Weights of a small class-conditioned image diffusion model.
Model: norm layernorm, widths [64, 128, 256].
Rows from block 5, named by matrix and row number. Rows with one number belong to one channel. Each number is 128 + 24 x the weight over the matrix's rms, rounded and kept within 0 to 255. All counts start at 0. Numbers have three digits each.
# convs0: first 3x3 conv (model.mid.0.convs.0.weight, 256x256x3x3), inputs 144-167, a 3x3 kernel for each
# convs1: second 3x3 conv (model.mid.0.convs.1.weight, 256x256x3x3, transposed), outputs 144-167, a 3x3 kernel for each
convs0.30:118088130138167143113175151123139116130128136110134118122128100119129117153150107107114141119116165142075162127129124127131071129143122113110122126132104152167090110129098121117107099113111091115102094137140107114151100140161118158158115122087146131111135110108158109133140132159115083141086124142112098120134117130109135107149118126125132112157087124116126091157151120115150073143130184123111134145123153096123143127124082138167132123192184133111178132089156115118134155136140128167169155124144142099124138120132120117117096131115103122086113111106123132104100094168125126114140106104115117104096144166095116164126110145102112170108152137129137129
convs1.30:115120068116137103114117114116136128139158156113124132139108114139110144105081110112117116113124134156126096124154161151144148140131145164142101142130116148126116140134105123153099145162122126137105114152161125138147115137121145123086155104097122142172122156164162142158123107143137130136149108167135113103136109147099135131154132166128126134147129110117140143101115109120113129100136118111129107145128117154153141139135126144130107091112116066121110089091154114100080104086095105089109141144120133136101125127111134116126113110149125131143086143176112149159125137162145137139136151140141130158108146162111144112080114111120108117156150113160188120
convs0.31:077142111088114108105072139116116121121124121138158142131093104145145148117150105072123110127101137115148109166130186122118125103110125122137122099135095121129144116118107114121095124119103151124157142117147148117145121123136117098179169152124119150133140114111100120139126080087135148140124112129110108099137155104141154149202148131127086134116085141124153174178152148141102185088084150091164137145099128120139145086169080097115105113106117105150135131117098068100138154119090135093133116127149118104134159125135120128120119132150118116128153117139112115134121124116133156135151124124159142117131171135180134163119180172125123148139156098152166133
convs1.31:125169156137163176124111126176151136123141125112142134159154143122115137149130199111113127126131118143140113131138140116146150131143147142130133125128131130122145148135124122111135155139148124125109125133127095154150160136137174129102136118115159143133118126143134124136157145138141125104127141116118135108117107135127109136165151106106131122148126116097108092112115097063123120146122109106120109113143126140125121115132170140121115108149104117127115142152116126138116159119132136140133120135125145134108134103133090142130127130133154146104136142142157130125121137136080108100106143124140129097063119132125106141103095124105124132103149118106145145
convs0.32:111120111135141118163143072115152133146107130133112114116136127121132134110138105090116092106133121094068096127171100170115106137113143141122120135113116124133119156128142140126119151124149077095183132130147177140103103113134126094068101145061134106119122150107132126122080117120064106094096101095103138132088117123114134153118119178156153186125177184109132084057154138105117185144127130150117135164139150102134105103171126097123067114072095097092095080105113145154131148140116131125146143122120156114133130116123155151135159161151111129129184145159164184176111144141107127139118135133146141134121079102089089083081103114090084103111119106101125131
convs1.32:114119123131129139145123116145125106127123105106128121143111125123118132122126103125124116115141135138138164137149135130136121120128103130122112127146129134154163114113099135128139127116152124102122127110110121129146127123128141124117135117148117121129120123134120131139118120119143153137140160154120137139119148136140158119121107116116105115101109126128113137140145129142139138133139118141115109118126102158145149139137148131150146135143125132132140130139132123128144120120134113146146106119125146132109106112101122121156114114145107119123111138135093119114107112121149128112133140143136150152118119119133145130134145146134141132130130145151128126
convs0.33:123133118119142157125106164120132135134140116122142144145131113106134138098128126150097133170126148134124154185141148139152134112094129154133147119174157135154169127152127122114159135134160135109112128132185127107114079132136172128126208162255110121130151152146134117146160127154100139115118115069119127147181139114131114082076110152164134124145178110158169111089146105066137161112114147111128168122087126116121160124128122096155253096116139147133174119180140227150144138121128162096074122154134146150156145130137151133166124130147143133142134143160117132128147118121138123139131164128116120135132153183157149141143182127134144113099129164152133117
convs1.33:064140108136092164118110133145144129167070191184158197122134091127179165128192168180116096134111149127123092175145084087119085124100109110067077084098144130102112111144108095154141136170098128098104125146100128133164102110099107069150164128142127104126127160084120134106104142143135085133099113108121136174110129170176098130095127129119124150131126118133107152120125148154166118149113169177089093131140115093142183176098126179112092140079111115105123091146103181166160141129163148098144131141155138107124139105148100129145161153174121092099155096081119130110148147143093100146121121122136130106113107090100088129064130117122145167109143146133137169
convs0.34:131139123138119104147118147130114105108121094127113125113106121130101133160127135106123122124128128129137140121127102122130121122140130142129125133125127134145149115092093134118126137096094128159143139149128112148117106130151093110149141124131154153102134134115138120138126125166127133151115113118130146136140109128143113115092101111097121128144109125121139158128141125126117103157149139121122160155144114086103111116106123109147154096131116139125126113131120118130100123134150162121092147138128096128144134159178132099103155098115137110123133150154140106107089107104125111151130114157130129150168155145140146160136158106137118116124113120145114107
convs1.34:129130136135133120127127116139138127139134131131124129122119116129137130130131131125127132121122126124121113132138135129135133123128135123122124123124126122121122135134128129135132135139130117121115117116120119117122129130120123132126128134131128130125125133133139126129132131135120128121118124123124127127126118123127118124137131132137134134139132126123134138126123124140125132133133128121119125120125120129125125130125130144137132117121119126120114138127124127129133120130128123124131123116122122118125121123127129130124129128124131125130131132133130126124120128130134130133137127128137134120123121125119119125126125127138131130133132131139132130
convs0.35:117139149144143140156114123120120119128133116115106118127135135127133144115130127141099121136149164131157137126131127100144137115156134142136132158121110139133084111107138123128121143163131120155129138158151116129144088133144129142115105126142129102135108119121149119098138130142124116117146135144126109120108121127126142114151132120138103124113100155126142138113162121127146144129125111160137113142141109109132102131115122122139142149128141149140149166133132115149145164184142163150135131135148112134135134144126108144119102135120127129118153163135109136151122128126136123124136122119139137149127147121138127113148104142098136126119102141123115110
convs1.35:133130121128130125130127129130138143131136137129128134121123128122121129129123129121123129123125128131132129124125122126125132125133134126127124122125122125124127128132132132127129128135128136129130132128131137129121133129128130126128128134135125125126125122127127122122128127122128131122127127126127130126129127129131129123127123118130124124132125125128130120130127124128130128119127137124126135122122131134126130132130126131131125120121117117122128122117121119121120125122120118113119126130127123126127123123120129124126133130127129130131122120123126124122125124123123122126132129126127126128120126131123126123124123122130133130135132129132130131
convs0.36:100122107114157106109124102129125118134135101142103097153151133128127114132136083137187118155149154098171138161136164148156125133136096105106115105108125105104091139138131124125117115138131182137122162143181117132138192107029128120146141110153129141138125113116134130137118119129138127119145120130144118143097130143115123138155140122122134154102104129081168123099186091147117121081124086112116119103134099165123145076137119114122096127099040178157115076144130212126127124138162160130188175111117122133160118116136149140144122149139141136179115159088140121141112136144143116125131124145122121156123106099132131168177149146150087079113088124090113110
convs1.36:146133136118162157171156145158146171102155118098137141093119134113135141134148138055139140132128137181158171152136172136137111131125149150135132148125117127160112109149147144119150143125120142125147156106140094149106169124130157155166140132096111126129126129123084093120112131069155148133141165092137074128147171127114139161130111135152136159102104115130134110175117153179160163153141149175164146147169123164139087156128134111127123120121190149149130178152115096113111096135104081107066100121135120126121133136065130112105131101111132163158089122110106126133109115103108153133113115096108156184145105121104133109139123120141173140152159175159175166
convs0.37:136113170114108155154131099148146153141131159141099091107138136129112126129104109142100149120105109094108155148100137134163138107126122145176149147133136155131146113150133151098112136126084096172120162101152149113097123134147122092063107082117148153141152133149128149162120142175130141143113150166135141159132140139146134148139143111141155143131146131149158143153177147093151163078041055126155153109119156182160135105129153143079070115162141125113138104113111101153155158136148130121127105111120138110108132131119106155138112135126140127129118135126088143129136141125115144098110156123131148148129085102121105118122109086121152162131198105160129131
convs1.37:122140112114100155150106146132137120118152086107105123122150122173115134148141098155099109137152123098138138168121178141134093136080118074162112068120133112115167114137074126163094136091146096162134095165104156097092152157139185159063112110155128105081080134145141157178130149154123122140114144134107121180133178168087123116113140111144167156171160157059061107114092117137128130112133094100142130115116110173153091165083125102099102142129120149143109155038099128114126107104138108086137093127121158134104142129115136153175123118190111108133196127100091119147158107095124152103151103164155045070135173129133146138157144141056111106141167092124115141
convs0.38:115137106106130143174117068134095112129118138122125147121103116124141140130143157123118136161060085084125176104128123119122165156159134110127152115144154160155117159109117119130144135119132118067049111087134067116197150128080162137140116100109128146129153151154130134129144165123110104094130121125125113094153091105151139125124096134120155128104128144168122156170100076138129105109165221142117072093133145099104128110120184139121116179137169150115125065082081163130181139136192133144150128119141150106161152116109118155150116122131126130118108164133125140160128104116126101097143133107109128134149097093156107083118102151163114153164171154128149087
convs1.38:141125075143177173158160112157119113136113185130118151127129147135118082120139132081163130113137146106112142114117147129131117132087102135117151122111163102106112117146133129149158099113111161152126119142125145130113149137158123114140130139141119142120116124118123080059116103093127137136127130103137109103129094135152133093129151141104114128140093113115124159125097094072080063099095066113111106110123138115150158123121133142123124158170168123152154120087092064098105093119128100126156106146127072101125119136122124091133134109106145164142118124123102129157115106125098152127112097110131141121145134101136137115147139160144139112136102141135113121
convs0.39:133126115131130129135158133143125119123113102138105117128115137142137115122124118112153119159126126161164120123148103131158127139132107127140128131138117114119111123106152142128136137115117115139118158149129136143129156113124128100115138128127131115102132111122093127135133149107152150102129135130148119117137137137139130143131163142124121121125134128109126142066137156105113124147134119113140123122149113117162152109132137142134145099118152149111112131116132117114122116114140104118153122118125111107151117108143125100126127128115115124120110153145112142126140136150097095111089126089086107097103111125125116088139136112122126155128137154156133151
convs1.39:126137137131133134137136136129134126133133137132132125121125133127135127125137128121120128125130123132123123125130129129129131128129131130129130131126123130130132126126136142139133132131131131138129133133125129127128141135127134134132131141143126126121128129124134126124143136129132138131137131133121126126132124130125133123129130126124134129129129133123131129129129127130140136129131133131137129134125127119128129136127128119119119133129122125127125134133134135128133129132126135129133129123111126130126123135129135136137131134128135136127111116115127123117118120123134134132143136129137135131129138137127118127130125128117122126125123130126127123
convs0.40:178099158157104112172108100158154156139113121127128106106115126152121116117116124125118110162135134124069163107193106123102117153128108119114100124135152135146131110149150137136110105107120102110131094101090130114150132118160099134108106118122127151125140138127137134152108117103131127140140143173137128101094131137143122128141134197142182158128147092104122148130137179109126068120133145149115147116128139185127150166105145150123122092104151126121132159126114174105100172115097172160125150128109100106122084104103124116125100138122120125158112115166140134119106141126146144117121121131117137131107126133110178082120089033141093124143147121132149086
convs1.40:170083059188089141111074167121108079124170136113212093186134198139137147168146186149092114099129055120113111126147120168097137151099117110121092139140091064155120068114155129118177171096134131176111213114123090097129122096133115137162187142220160119179169147074175100119067098114108088106107146061142131088110126171089145133078111078095110118062103195132142164146110153085105150171091138122134121107117180131181160151168166130146077138150096162165128136154170087067110151133157109171193131170143131138157137130158134126082123132105077115082124194073158121107155124142170145116114173114061183114144194099149150101091146089166122135112117146138149162
convs0.41:093120107132123134132114137128104128145135112139149142134147121159160140135153143218130124184174128195099109104129144079128167068122156171115141118123159135096129101110122113109087146128138111159211093133131121121153190151185109119147085112099114123124115131125126132147133139117155123123138123110135092122113103130131132131098111128116102160062121143139116121177150153131157101178111172150146156186168100112130137174080160133068121089136123127102107122091082127115133159115122133133102110143127108127123114148156171142149156099125143101116211127122170102080237156083126110130097125136135123170128156171153167122123097062135090107123132140164136092
convs1.41:119116122110146101154062122142147129154134109114158173092159148055127145077118108108099148105101159074145157131163108096101163105089144116116110096121145168146140136108112122074137194154116133089114116154094095143062187131141146121099144135168137125149116152124112137099145133127171134121165147121127127110143115155147098101138130131121128092159166125129105097065133137119149169112071173159164160159133153173121108161146131165153114173155132123153169104078140177144088180142105160095107126095128088126131114149117164177175151143126126140122092117108105114096128107093128137150147163130127124115169140112083103133056113109108145111148162146107140111
convs0.42:145140114122138144095098169128128107111120143151104091117102104159127118150156123150112168145109155133135158140168133151166127126194130116131128124091120101149177112109108125127093139115140168106084116078102198120086093109138106096128135158093128148116124117097125153109129093128145117130147126115139158135142121132143133119164163151137140124138146130164155139137118147157083160174114156151075127165115111134178153115122120133101156192165169133164163138122123123113097146171156126156124131146146142132129157138156125118131096124144105107124152117142115143135110120114135109130155132126110102124135125114139143133128134120128123085116137109120140135
convs1.42:138117189131081108140144130160138168140140148154142107127122115137125107113132127101106091122122121102145140129108083130147086153112094112147198151186170131137164116106115127126103147128108129162125149134088108163128147108143127141145130116151103122109130154124106144152139118127114111097104119123130120066115124120150107128166179097138155098083116088130106104126152143115062110115129148125159127108156126112131117105125127127123106147180183128120095105093075145111103129154125151147140081109135110102132122098153123163136106133138122095104143130130148148158125129139118150155103096086114119073131129131134117088111122107140132109164139100155127153
convs0.43:152107093094119135124162138096111117108120137108115119137135133144144166129142113104117138097096130125149100121113116117132121126100151132113105103115109135128117151138121121098132113094110141125093108111162121163129135137159138163146095088086114133152126134138128133121096105113096104123124113117103117113123116118148103137104097157154128107143124108118091148143123097131130119107105140167138103103138143165152115129096108115113135098145163125095132178107126107125094126111133116107098137145167179143144137107120099102114112139121126148117082070103159157122126174164140142124112132136132111117147170118125122118106117121112144146152165174131139150
convs1.43:116126130122134130111113109136148142141136123110119126139116114113123106133128123129112117137137125139146132126152146162144149138144144126125142124122119137126129127121099114126122125125114146124123125110100115098109117118144143130122154151125139120121128126112164145127154153143133145136140139147125141132148126135127137126114123121098122122107103108145142135132149138126136141109123135111096121116118109131130125130125125123101135130134109122124127116107135124135131125133130128135140124117113130126103112115111124122139117122137134136140128131120129122118132114119147136130126130150124127136110122108110087092092088114143141140126118133139153135
convs0.44:089152125083119121111133119142127123112139142139128117131111122099113127099095111143110145102114103105110159125164137158120107121140150142137104143140112118123094145137125132115129126156154125148174125187171141116112119090055105059083114129170136126135133134123152144131091103125123147160101149110138129116138119113133134112141158111103146120122126119119171104136093115166110057147168086120120151113095115124163142137136152148137156033114135102128178147155103114128140128114130129141112118175144127155139163134155104132158131132161139125141086122093109131124096049121123168145149149141134145148185174150100126116131147181135126093133087092095103096
convs1.44:089092098113098140113112133157137128140128152143156137134140143121153152148151109120134111147119122134159135110117119126125135144134184133140129144155143143113134117080111091104133129108107110120109105091106102111131135114119122123141188133147154119124147125109150109101154114125145101147134155140161121131137120147128135130121165159154126112147108103105155131136151133137170117137124116141115136127143163126097122096042123131140102114114143073135091153146143126092110131124121100089109121135132127140106123132142110119108121155118126154110160186153143126135167135145103129104109126114122101135099124126127108118146111099145158173125151151126150178
convs0.45:124117144127155130139139124113123125131127156150159141149144137145141124140130112106128131129122123117145130120110123105116137096109130142136104138136124114110130143132158129142119110119121144129124119126140124099113142118124133117118124135116117105137113130142133125131128091115114127123126118124119137116144107110136122132139125108142122118132119121110117123112113148108106146134125146157113142098100138131129126118137141117147135121137122136101136116095109132118119105111085115141094113140138134135115102137117171133120122113128130120133094110116143113164118148144125128140129123119126137108145106113114139138111127116124120115116125132146121144
convs1.45:135129129127122124133131126121123121126127119128125121130135126127126120119120125128130128129130130135130138122124129127123132130130130122127127129127127132131126125128128126127129120128125126133133121127129138135133134129132128128140123128135123132136130134134126128125134129129135131131120131131120125125125125122124126131128125130129133135126136136125133134130134131138136134123126130128128133125122129133122121122122123122118120133137134132136125129127133131134135134130129127131132132137126134133126129124126126123128126125122126126127130130122124135132122124131132125133127129134128125136129130131129136131128126125129124124132127125127130121
convs0.46:157154146153173144105189161139134131138130123123119132140127141140120137104150151147159131117137159146143116128124156127159131157156166123148126119135125107123094102114129134115125123110115115098096085118064106135051137164173195124146195170175102126131118132133118153135140149140128142133145152150119117140120109142121091140147144116138131160143150180065082118100138154113115131156129121098140129130163118161133079131127089099119087069115092167162150202162119145182196177134166127150132107115148148123127163133095142135123131107108106108110096115151152102141182100067129157135108102141091096109116156075143113103115112092087143183129119150118115110
convs1.46:119125118129114103142126105148138123136143104117115108148129116132138115121136114141138127128129117141109118116114114105077134087093125131120132130144141125110140125104119143133122145135137165124101150137107166121100088120123120141122106128112133129131139131139134134123117119150128134142139113133113142123107113137107111144141118112121124117141141142140146165139131135129123167116110126116099135131106132137123102137132120150142130146125106127127139149133133110115111120144114121120110136121124118113117098105130133130113134136114127108102112112123107121128117121138136123131133115133106093100112125101131115115100123120143127145130126121119111104
convs0.47:166114150110089053133135144122118091136121112126128133102099099111139104147132114096148112104109112068134079152173134151149185124136093122123107153136088133143127142138122130110098115107123146126123110100178080105158151122098161169129211129091175140134134126136146128117113136127114139129138134127109122113139079119154156117140143208109163123145116150097163198094154133104087089121158070052084045131093113193143161102077057092196193116125106090114153132161079180084132160146143146157165106135076111131138143140135138117142112106130130124139125101150108151153110126121115137144108103085136159130160089062083107132091170167108120167117121158151134119
convs1.47:209094132147153149108135150132143131146101079150148134086112141161151082176118201150127143108061126128124047129066112091167124187134098130160161123102123061109138076111134166090162133164159143162144103123167129140110092135174170133175143164071113175132131102124136108175103133207110131117158205157136050097142141119134162121105143078127100142087150152078150137104101102092066057146119100176182149162127143139125229091144144032113069179147160191119094179142214119083134102104177150106180143105105161110135153116190144172142167165181145127114131112124182117219099096133107162095136174064158097116077074169108225167187161180142134099154117125116107096
convs0.48:145130163128117137168109135130155130117113114132121089129118099121129113123109143121141090127182163115151159118140150127120184137141127136133143115147135154140161120111133149094143131160098113130134124128133082110183116143132082097115127151109101123132135142139146116121130110129140138136121112090144138142120138137118132151156125169106120155088092180156108096139109087088107171126092073130135109116106071121149143149090168128061108110142109136070122138148087123119162131107115145120151125141114151099104142117109132134133150140140120155151110106087136111145086122126130142144130137127165144156102169158145171169112104034105110099119116145114123073
convs1.48:081130103098149132126126117129140098105092139065146128181151121193131087175117138138125117135147099113091165124157186072123146113106070153119093114161142155129125163131135131115153101139125139131141072148125156107101111118126118124145161122102138145124128114171109093153179094141101120136123166121070123130152148098133118140127101148120108111125183184119105164105173091134105093146171165158057132161093118105126112122128131112108131147118105095158111083101141080128096093110107098159104137121122141104132165154143108107127086118141136093098127110104115151125095179139123112124165122117092089107089131166149139147138173124108108103111101111133104112
convs0.49:137167179131119149100128119121117119108123146124136141132131111142138102087138116111067140177099120198107097121153131130132129118117123125131105163120093125117150139137138111097153129134147112130135090112135061111112126129122191182150120102115156140150160139144150133113142121155149153141123114167103119139102115156096120123106095115087079118116113122121098149169140144109109121237211248131067112157137117128086112156093086097138124148120116144095105088132162153143049134151086138163152130140122106130124147159126128117115125133109180124105118125127154114135172105096126130089120131119124144122135109094131124122132145123157118080167143102134157103
convs1.49:103068055089086106099066094163110136104079144090124109127176140130143099123129151163168187142153173137142154171161105117138164093130060107148111135184163143156179085129113123132114100168120142099139099164163149159172136117147128119111164133127146147124140102074088083128075127092112113119103095086136093133089074107108122086125140143120129132129113137120069083115121106092133116109064088126076114080089124212195170203115068160095074101122117098158091121147113128124128138092102119133068107108078146151093091109120130129122170136114085108133131095160134150137139166178112173162150136134147175134113132155110135170152102124156107116122138141102139120
convs0.50:121136150163144124154147131124100157133126160148170118149132143129113140166134124116137129139152146128139131092112120134115131123127108110100129129130124128120119136141161149129131120111120129136123131117140139185144124119168103141179087117124152127132134127135115137126114134123131132126139123146150122125112113129134134107119129148156170136133129146133121129129112160104127176112135131173094124130122136152102139113102108077104098110113145104157128114158144126133135098118119129121112121138161121156116139123112111132138127131121133135145140139112134158137129115089110148131117116095076122120121142139122122119135146139128095136108109114100113153
convs1.50:128128119119118114138137126124130138128134133135138129126124109127129126126122119127110118133126128136127128126129127129126123119118122131127129131129127134143133117128125125134120113114120130132140134134134127131130125136137125130130135127133138132127120129111131127124131126125113121119118121120136136132135135134130126130132138131124118114136122132123126130121128132137135129135127125128125144127127141128123131139122132123142130132140138127137143124125133140132130134129137127124129135124121123119123119123133134134132137134131130132123126124127124130131127129133131121133133127140130130143135121124130122118125126123128136134128130134118122127
convs0.51:133129145140131119137165171113139133114136112094137128119140122120148134135151127087119141144140152132162131111109122115133159152140164128127096153135089179145143120111140122114135118136126130094103125101101093152119075152140104061064147130102126120136129132142132134103127144167105111127155148138109138126120122126114123098110153117093129117129141131204146104115114167190090128152139123134097167114130151120129161116123119144138089180137178168097164197122192120119138111135127087115119128122131132140135147117141148139146121132144118107172103102140114137148118145156126124132106116125118105118051114097068140060114133103138157149104124160127115146
convs1.51:116111114110118083113127109112122135120130125165115131114110146138128139145127148109126139093104141104100116110127113130119082144166110110110116139101085161149125137134128146117134119123139141138118142138117124165135134138086185165143106123133121109129097115114111127112135141111122147125128108119136129135128138153127137137154129147134128143121104133134151122090136119071106107114116112118116120145115130123147140130106113159094106102152124107147111123114041113111156117126151142178159123125145101130155127121095119128119113137108145106103095137120097160111093119071162144093121134108141126135089106136078083123118083126118117119135141139101125144
convs0.52:098117107138117138121121207139124124117124139108138129153147126119129133116096145128179134102143117111146082115120093160112150113128105154164119136117126144080149111119119124140132129152153158080168095210159120090137255162111153174165113043206109102154127137161097138169170141119129122156142147102147112140084090109115082130146226167159151108113114154069126170136109128157182072150149131061111097138124138149111095127071177054129233125133135140142143189101119175119071114075137099102152132124098169111130130120135115120122110142098116130161109151118144128162106124148102139123127144156181106165157187151154114074137142095114088130104103140087095111
convs1.52:081123202117158092088097144070145119124148197070170102110157165085102099158127107098123154151124197180206097148102110161131066193157171133108154181118150123159018119125118126122191179167159127180185085086075160108101143042135090137130038114255107148194092130112087174048128181077088140045128083071078157117134143105107148093184149095083110076136116097182115090123119139080151127130093090061144123092079139077198168081225132127130116066141172106177141096158142138118143153125132156225172094152122123086190149171102108078176113159178149205139104171097153103151143136181105201121138101174116090168144119117145149149125046134238234138219175205137111191
convs0.53:131126121156092102151103116117085087139094095116111130101127141142145172158126140141094106143169155191189138143194153119107159105117150143129109132116110151121129145163159127153118110137119144055100094148089098152135161124127118186094171142131137141133120112124159143137130104155152137119113143114119127119110134096142155137189175138117133173089137145159124206201128123171188132151139119168166144109170078137183109096130117148112062081062122138132071210139072111140135091090124115177109125105164140125112162146170116116120120121117143132135100136119133152132120141085159136141117128123162128102076082113138173097193195122121113135106148074155170110
convs1.53:151138142068172147119130126119126125129120137120121120128085130110102144155146129114155157120107036149135130111124086105153189161141115140072108189132137191164099132093108160136144118080140149126142099087126131121125111114165119128155129144127092127174118115105231110096122156141113116124154136150175165104130116104076148148086118165137107150121099145090133127185135118135126142164172169117144146114104126143131144080105182101157197236134086171156127111183228124123163119113139063124167135110098157134159185109129110135146067114130123132133086110118110142130028063088150089058134124136083093115146093060063117165107172150162154142150123167129139148
convs0.54:186158087136137111133157132158136126141135101131113108108136122117089100114089121111123131082147130094091094103142154117128117152143097161124108150145149145125149127110137126131129140126109184087074132076133077105140134107143142139105163086129120107107132121125108128106130140153134130118122127098125097099128125142150141150121111082111127122134124153119171180151163109161132153130144097133146136100124116134118089138156120146149071080149167083124158094148154182163105157161131128146143100101102127093101130102113142154128139162133125110097103154126140141131124113097146163118162167151137135115220151188142116157159136171142176152145117127128086125
convs1.54:151131106159144128147129123129124095125113098114112130158152153127139131099115155154134150142135118170129127151134146132107120125098131101134126110128144118119132183146160118143119121146137171145162140138130177149159124124121153137107131139145171150150119122141117122134150112131128131127115115123117100088104108133114130123117153154132152147145160152133112097112091116111110117160091113144128099152133131148132121119128136119128126129104133140121123144146141117130098166144145163114129140167155127139142149122139118132115127116108131107105141117133127108121141087126117107118121100118122123142111130138143154158133139138137131119131138113115128096
convs0.55:150123118117120165127152151142118144126117139099091103119124121131104145111128132121127149136111141162170115135111079093152125135148123130108105128103081129122099121139133116141115124102117130142206139112168112136121055107114121139137116088133120138155117116142121129118133137108116121108129129110106101094141127133121119155128105097100111138095124120193162163107103104089202119132162188112128109089099129090090104116108123127067107119143135121146073123120098120102133128162143132109112141133110153128096127146141138112117142111110154115131136120117115125107129165116115129121146124105138133085131152111149149100140206099115108109117158096091118086
convs1.55:097130116117107148110110150154153142151145130113133122107128105108127109120174158120087097120127118130132146124136160129141157158133112115150133155134131120140147129139143149136133142113144122140101114141094094120121106155144114131111146108144134117132162168145138155139137135160157152176150129121157134125140138127146155126131128124134149141147123151155112135149131115122116085105095107109111118100128139149159164125136159133156141156128092145139148117139142111151119122140104078133120123128136127128117167143126144097088132119133116126124180151130146130177138123143169139113162141104150131101124114124110118130145140121129131146143133135136128137
convs0.56:125116112120157121145114136147139134125100131115115145200105104097124127139110133113125143111093158109097109111173153118117136161125078190142130115125140105131127156146124138097132143136141152148130141169090142095067226110120130133084076118136136088171142115137124118114109129125133149170117120132143133121107139184118172161084111103110135100114133162104144146172112125173121143055073066157115103173130178126135124124090116107056152136159120145102146146140128138140089087126161082124156179119172161124143119112110144139116127135141107120141077142139144146136128124164117167103144143131125138133087111119117149144076156201179152107115123135102147132
convs1.56:163182210179143164150106141094172027099127124132154164143086108163154081169124122134133147124163123098112089204120119122111126117104170162143107130124066122125129148075106076123103123107151170168165133110094171097160156099220101108098113121153109094104038135080118119163111120088088158135107145153153188161099147203061116200110157149106151132111110109142168113081164117109146155085121106116163130159115101134162045110095107054103107108065145105167113177049088134171205091093118099115092121047114102118100032114081159139118138131109107088163127111116150137112148180180162157128170127146126128115154091136106159127176140161137132140137123124132098111
convs0.57:121130110128132113109153105128141136153131135154143139106110140126123136127111128126123136099130153096121116135138107119133148123108097094101102146132149112143172086113133142116115097110142186144107161151134149158152161173125126104137090136118096118106127109126119113142134129096131112081148150176149113130133145122156121131131124151175163143126162151046134196142118198090133151166164122135130124128138096150140166162176155136153107090099106142166065122138158127117120112110133147146102109117128107109125141125104121102121128094096125088135145128115123091108160136141144132140141110124110131124129091129128097121123129157121088121155126127173108157
convs1.57:158131124139135135140114118139145119143114116154143139118132130135126117131130142102106117116100127141110110132135130125129133129112129110092110117127103132141154119132162133123149117117128118110122122129139132128107122122140134153144134131146117130122132124119112121129119130131138134131157131126133136098120122121119152128106117127103129129127123127111148138098123115119136118117139143118140153115130148131125123086102124090115127117128134132129149125121133144134124125155149123141155126143153146153153137128143137136115144124129125131120124113127120114141100117127116108116131132123128124130130135127152155131140149126116125148132122117119133129
convs0.58:139138108135110112132135116126122103136112134128128109139137139124125142116111117107148114131121104126136128099115121137135120120108138110107115102124107119136103103129113116142106120137111117107124099151085096101127160147150144140154117093127145121113122132151138127129127114146142147101126136140124144141130139144125117138116126109110127146129135132135136153137132138109120147123151129107128102137113127118142119125175117132113116150145128122152129111133133097147134110146129103118158110135111115117143135110114100103125143119120142126100120142096132112127125127115145121094130117102135130143146142119137147129146103111111126123145102117141120112
convs1.58:134130129141133133129128133129124129129130131130132130126135129126126129121124124124127133129125126127121127114129136117128128122130125136128119135126125132133132126130127130133124125132125135137126136126126138129121127130132125132131122124121129129123128124128127128131131125125127121124124136135129123133127124136123119132126121121128126127126126121121125125119124129125118121127135122122127130125116122136126121120123118116121126123136132125126126120124128125133135128127138128130140132135130126132130127130131132128127133130128136133130128131132127132133124127131125123126132132133127134140129127132125126127130129127117125124122133128133133131
convs0.59:139110106121110104120093104112140118144129159132138131138108107127133131096147159081131148135105147130126140121132130108109131168141134101097087096121109120116135131158139130134128114116140113171125127130133086071141097106170147111098216084122135126146133145116112160139139130113144171125148196138136163117124135110111137126153109123121105132098086114116092150121129206133187125173140177109087110196143138182117137093122154134097116103095119111102119127095129185126129150138172176111173170097086101127110123142113108139125122093105113148116166102136109105158130097111133134167094127181119113137210169091145127069119082117147114169158140152126089145
convs1.59:087159132125089119125117116123151124072125089067111111131111120140093181152131162141096142146133127110118136165120183127121092139186098100111202155145205149119183101152087123131087136138182079113164129102134138202146087142149149115130139167142113133140117110138177154188083092106082107102068082124102101155107127065119154102125132161169134139146134117083136074063130157070140141126101124133137112123139076121150160141157078102174158128137130125156109218191120096153111082152087113083144115157124092112090082151125189119056164141110122104199126098155094150160113130113113117107120115095116069156146096113142144133114127062133142083099095038077072079
convs0.60:110093114132160158124166144131116122156108135122119117157134111101141147107090101119149179122150149107109131168158101168138136159116126131142129126123130112132140126141146133126161145129097211095086140120080143202176171119133114159132093130153117139100115145142166119130089098119103131134135145134104120137124152145126132144158094146102123168140083140102145234159081091136123078253078066063092123101164145145083088098147175110086154150142133117157155135167131086123101149101127097145103116188174112146172172127097124157161137127134170127119113141116111139120147155150135103112110155135123112090104158137175108141118085098118119116119135147144140167
convs1.60:127133121106157114146134163080142176137121105161172111151124146136099119129136124145129132108122142070101149132117084131144059122120144133126160169132101136087111111158170095118098105148121123123098155102070120126135091113127113149100100120046114134153105103089116095072115144133110177205154104103122128077096075090117166188156167129125132141135116096136191185130109169135100102101150134122140172103147179133115149120145175118114139140101185091103116127069075164138147152139114137145134117121073168095062166205159133136180132073102172118097140152150162179190116129089084112109120131126156162152172158126165166152129126157170127128165119106123140196
convs0.61:123153133114163165108124156109115132140120130110133166140131133151134152121127150115143142112125147105131156083097148126132121100116134088160149137110114116165129183117126138122127143119143133127188121094125094149098114183173123095127160122160152144115113163097149149132151147126105137157123131124104099162125120155159119148078139146117095141114160136126117093065157167092120154112121122148142098130143105127135160121129138160077212140129134092158143081153126188117140109120128115101121134152132095118126143112134124164125123111123136143115137117151117142120082136139158102159142114122124127129105152171094158196089127154080150110128107153117143196
convs1.61:120116116143105156139144153126101118146136126149085127157148137116143127096120133119103129081124101159094058114142119159110157099156129140147111156134153146126126105146134137154136134104124127141106084158123126129126179140162150084146212138111159129131131107115115129132125145148124094116137132101135143232054132105123083097161132087143131118110130153120145105143096127227131122103164107124151100121117153142129093138173126125117160107129158133110173111141123111159148044100215147169107119133077132131125123118181143146123129128099125122096121155121153165123140161112127122155166147142141154111081120098121116157076108135104157153112142083142127161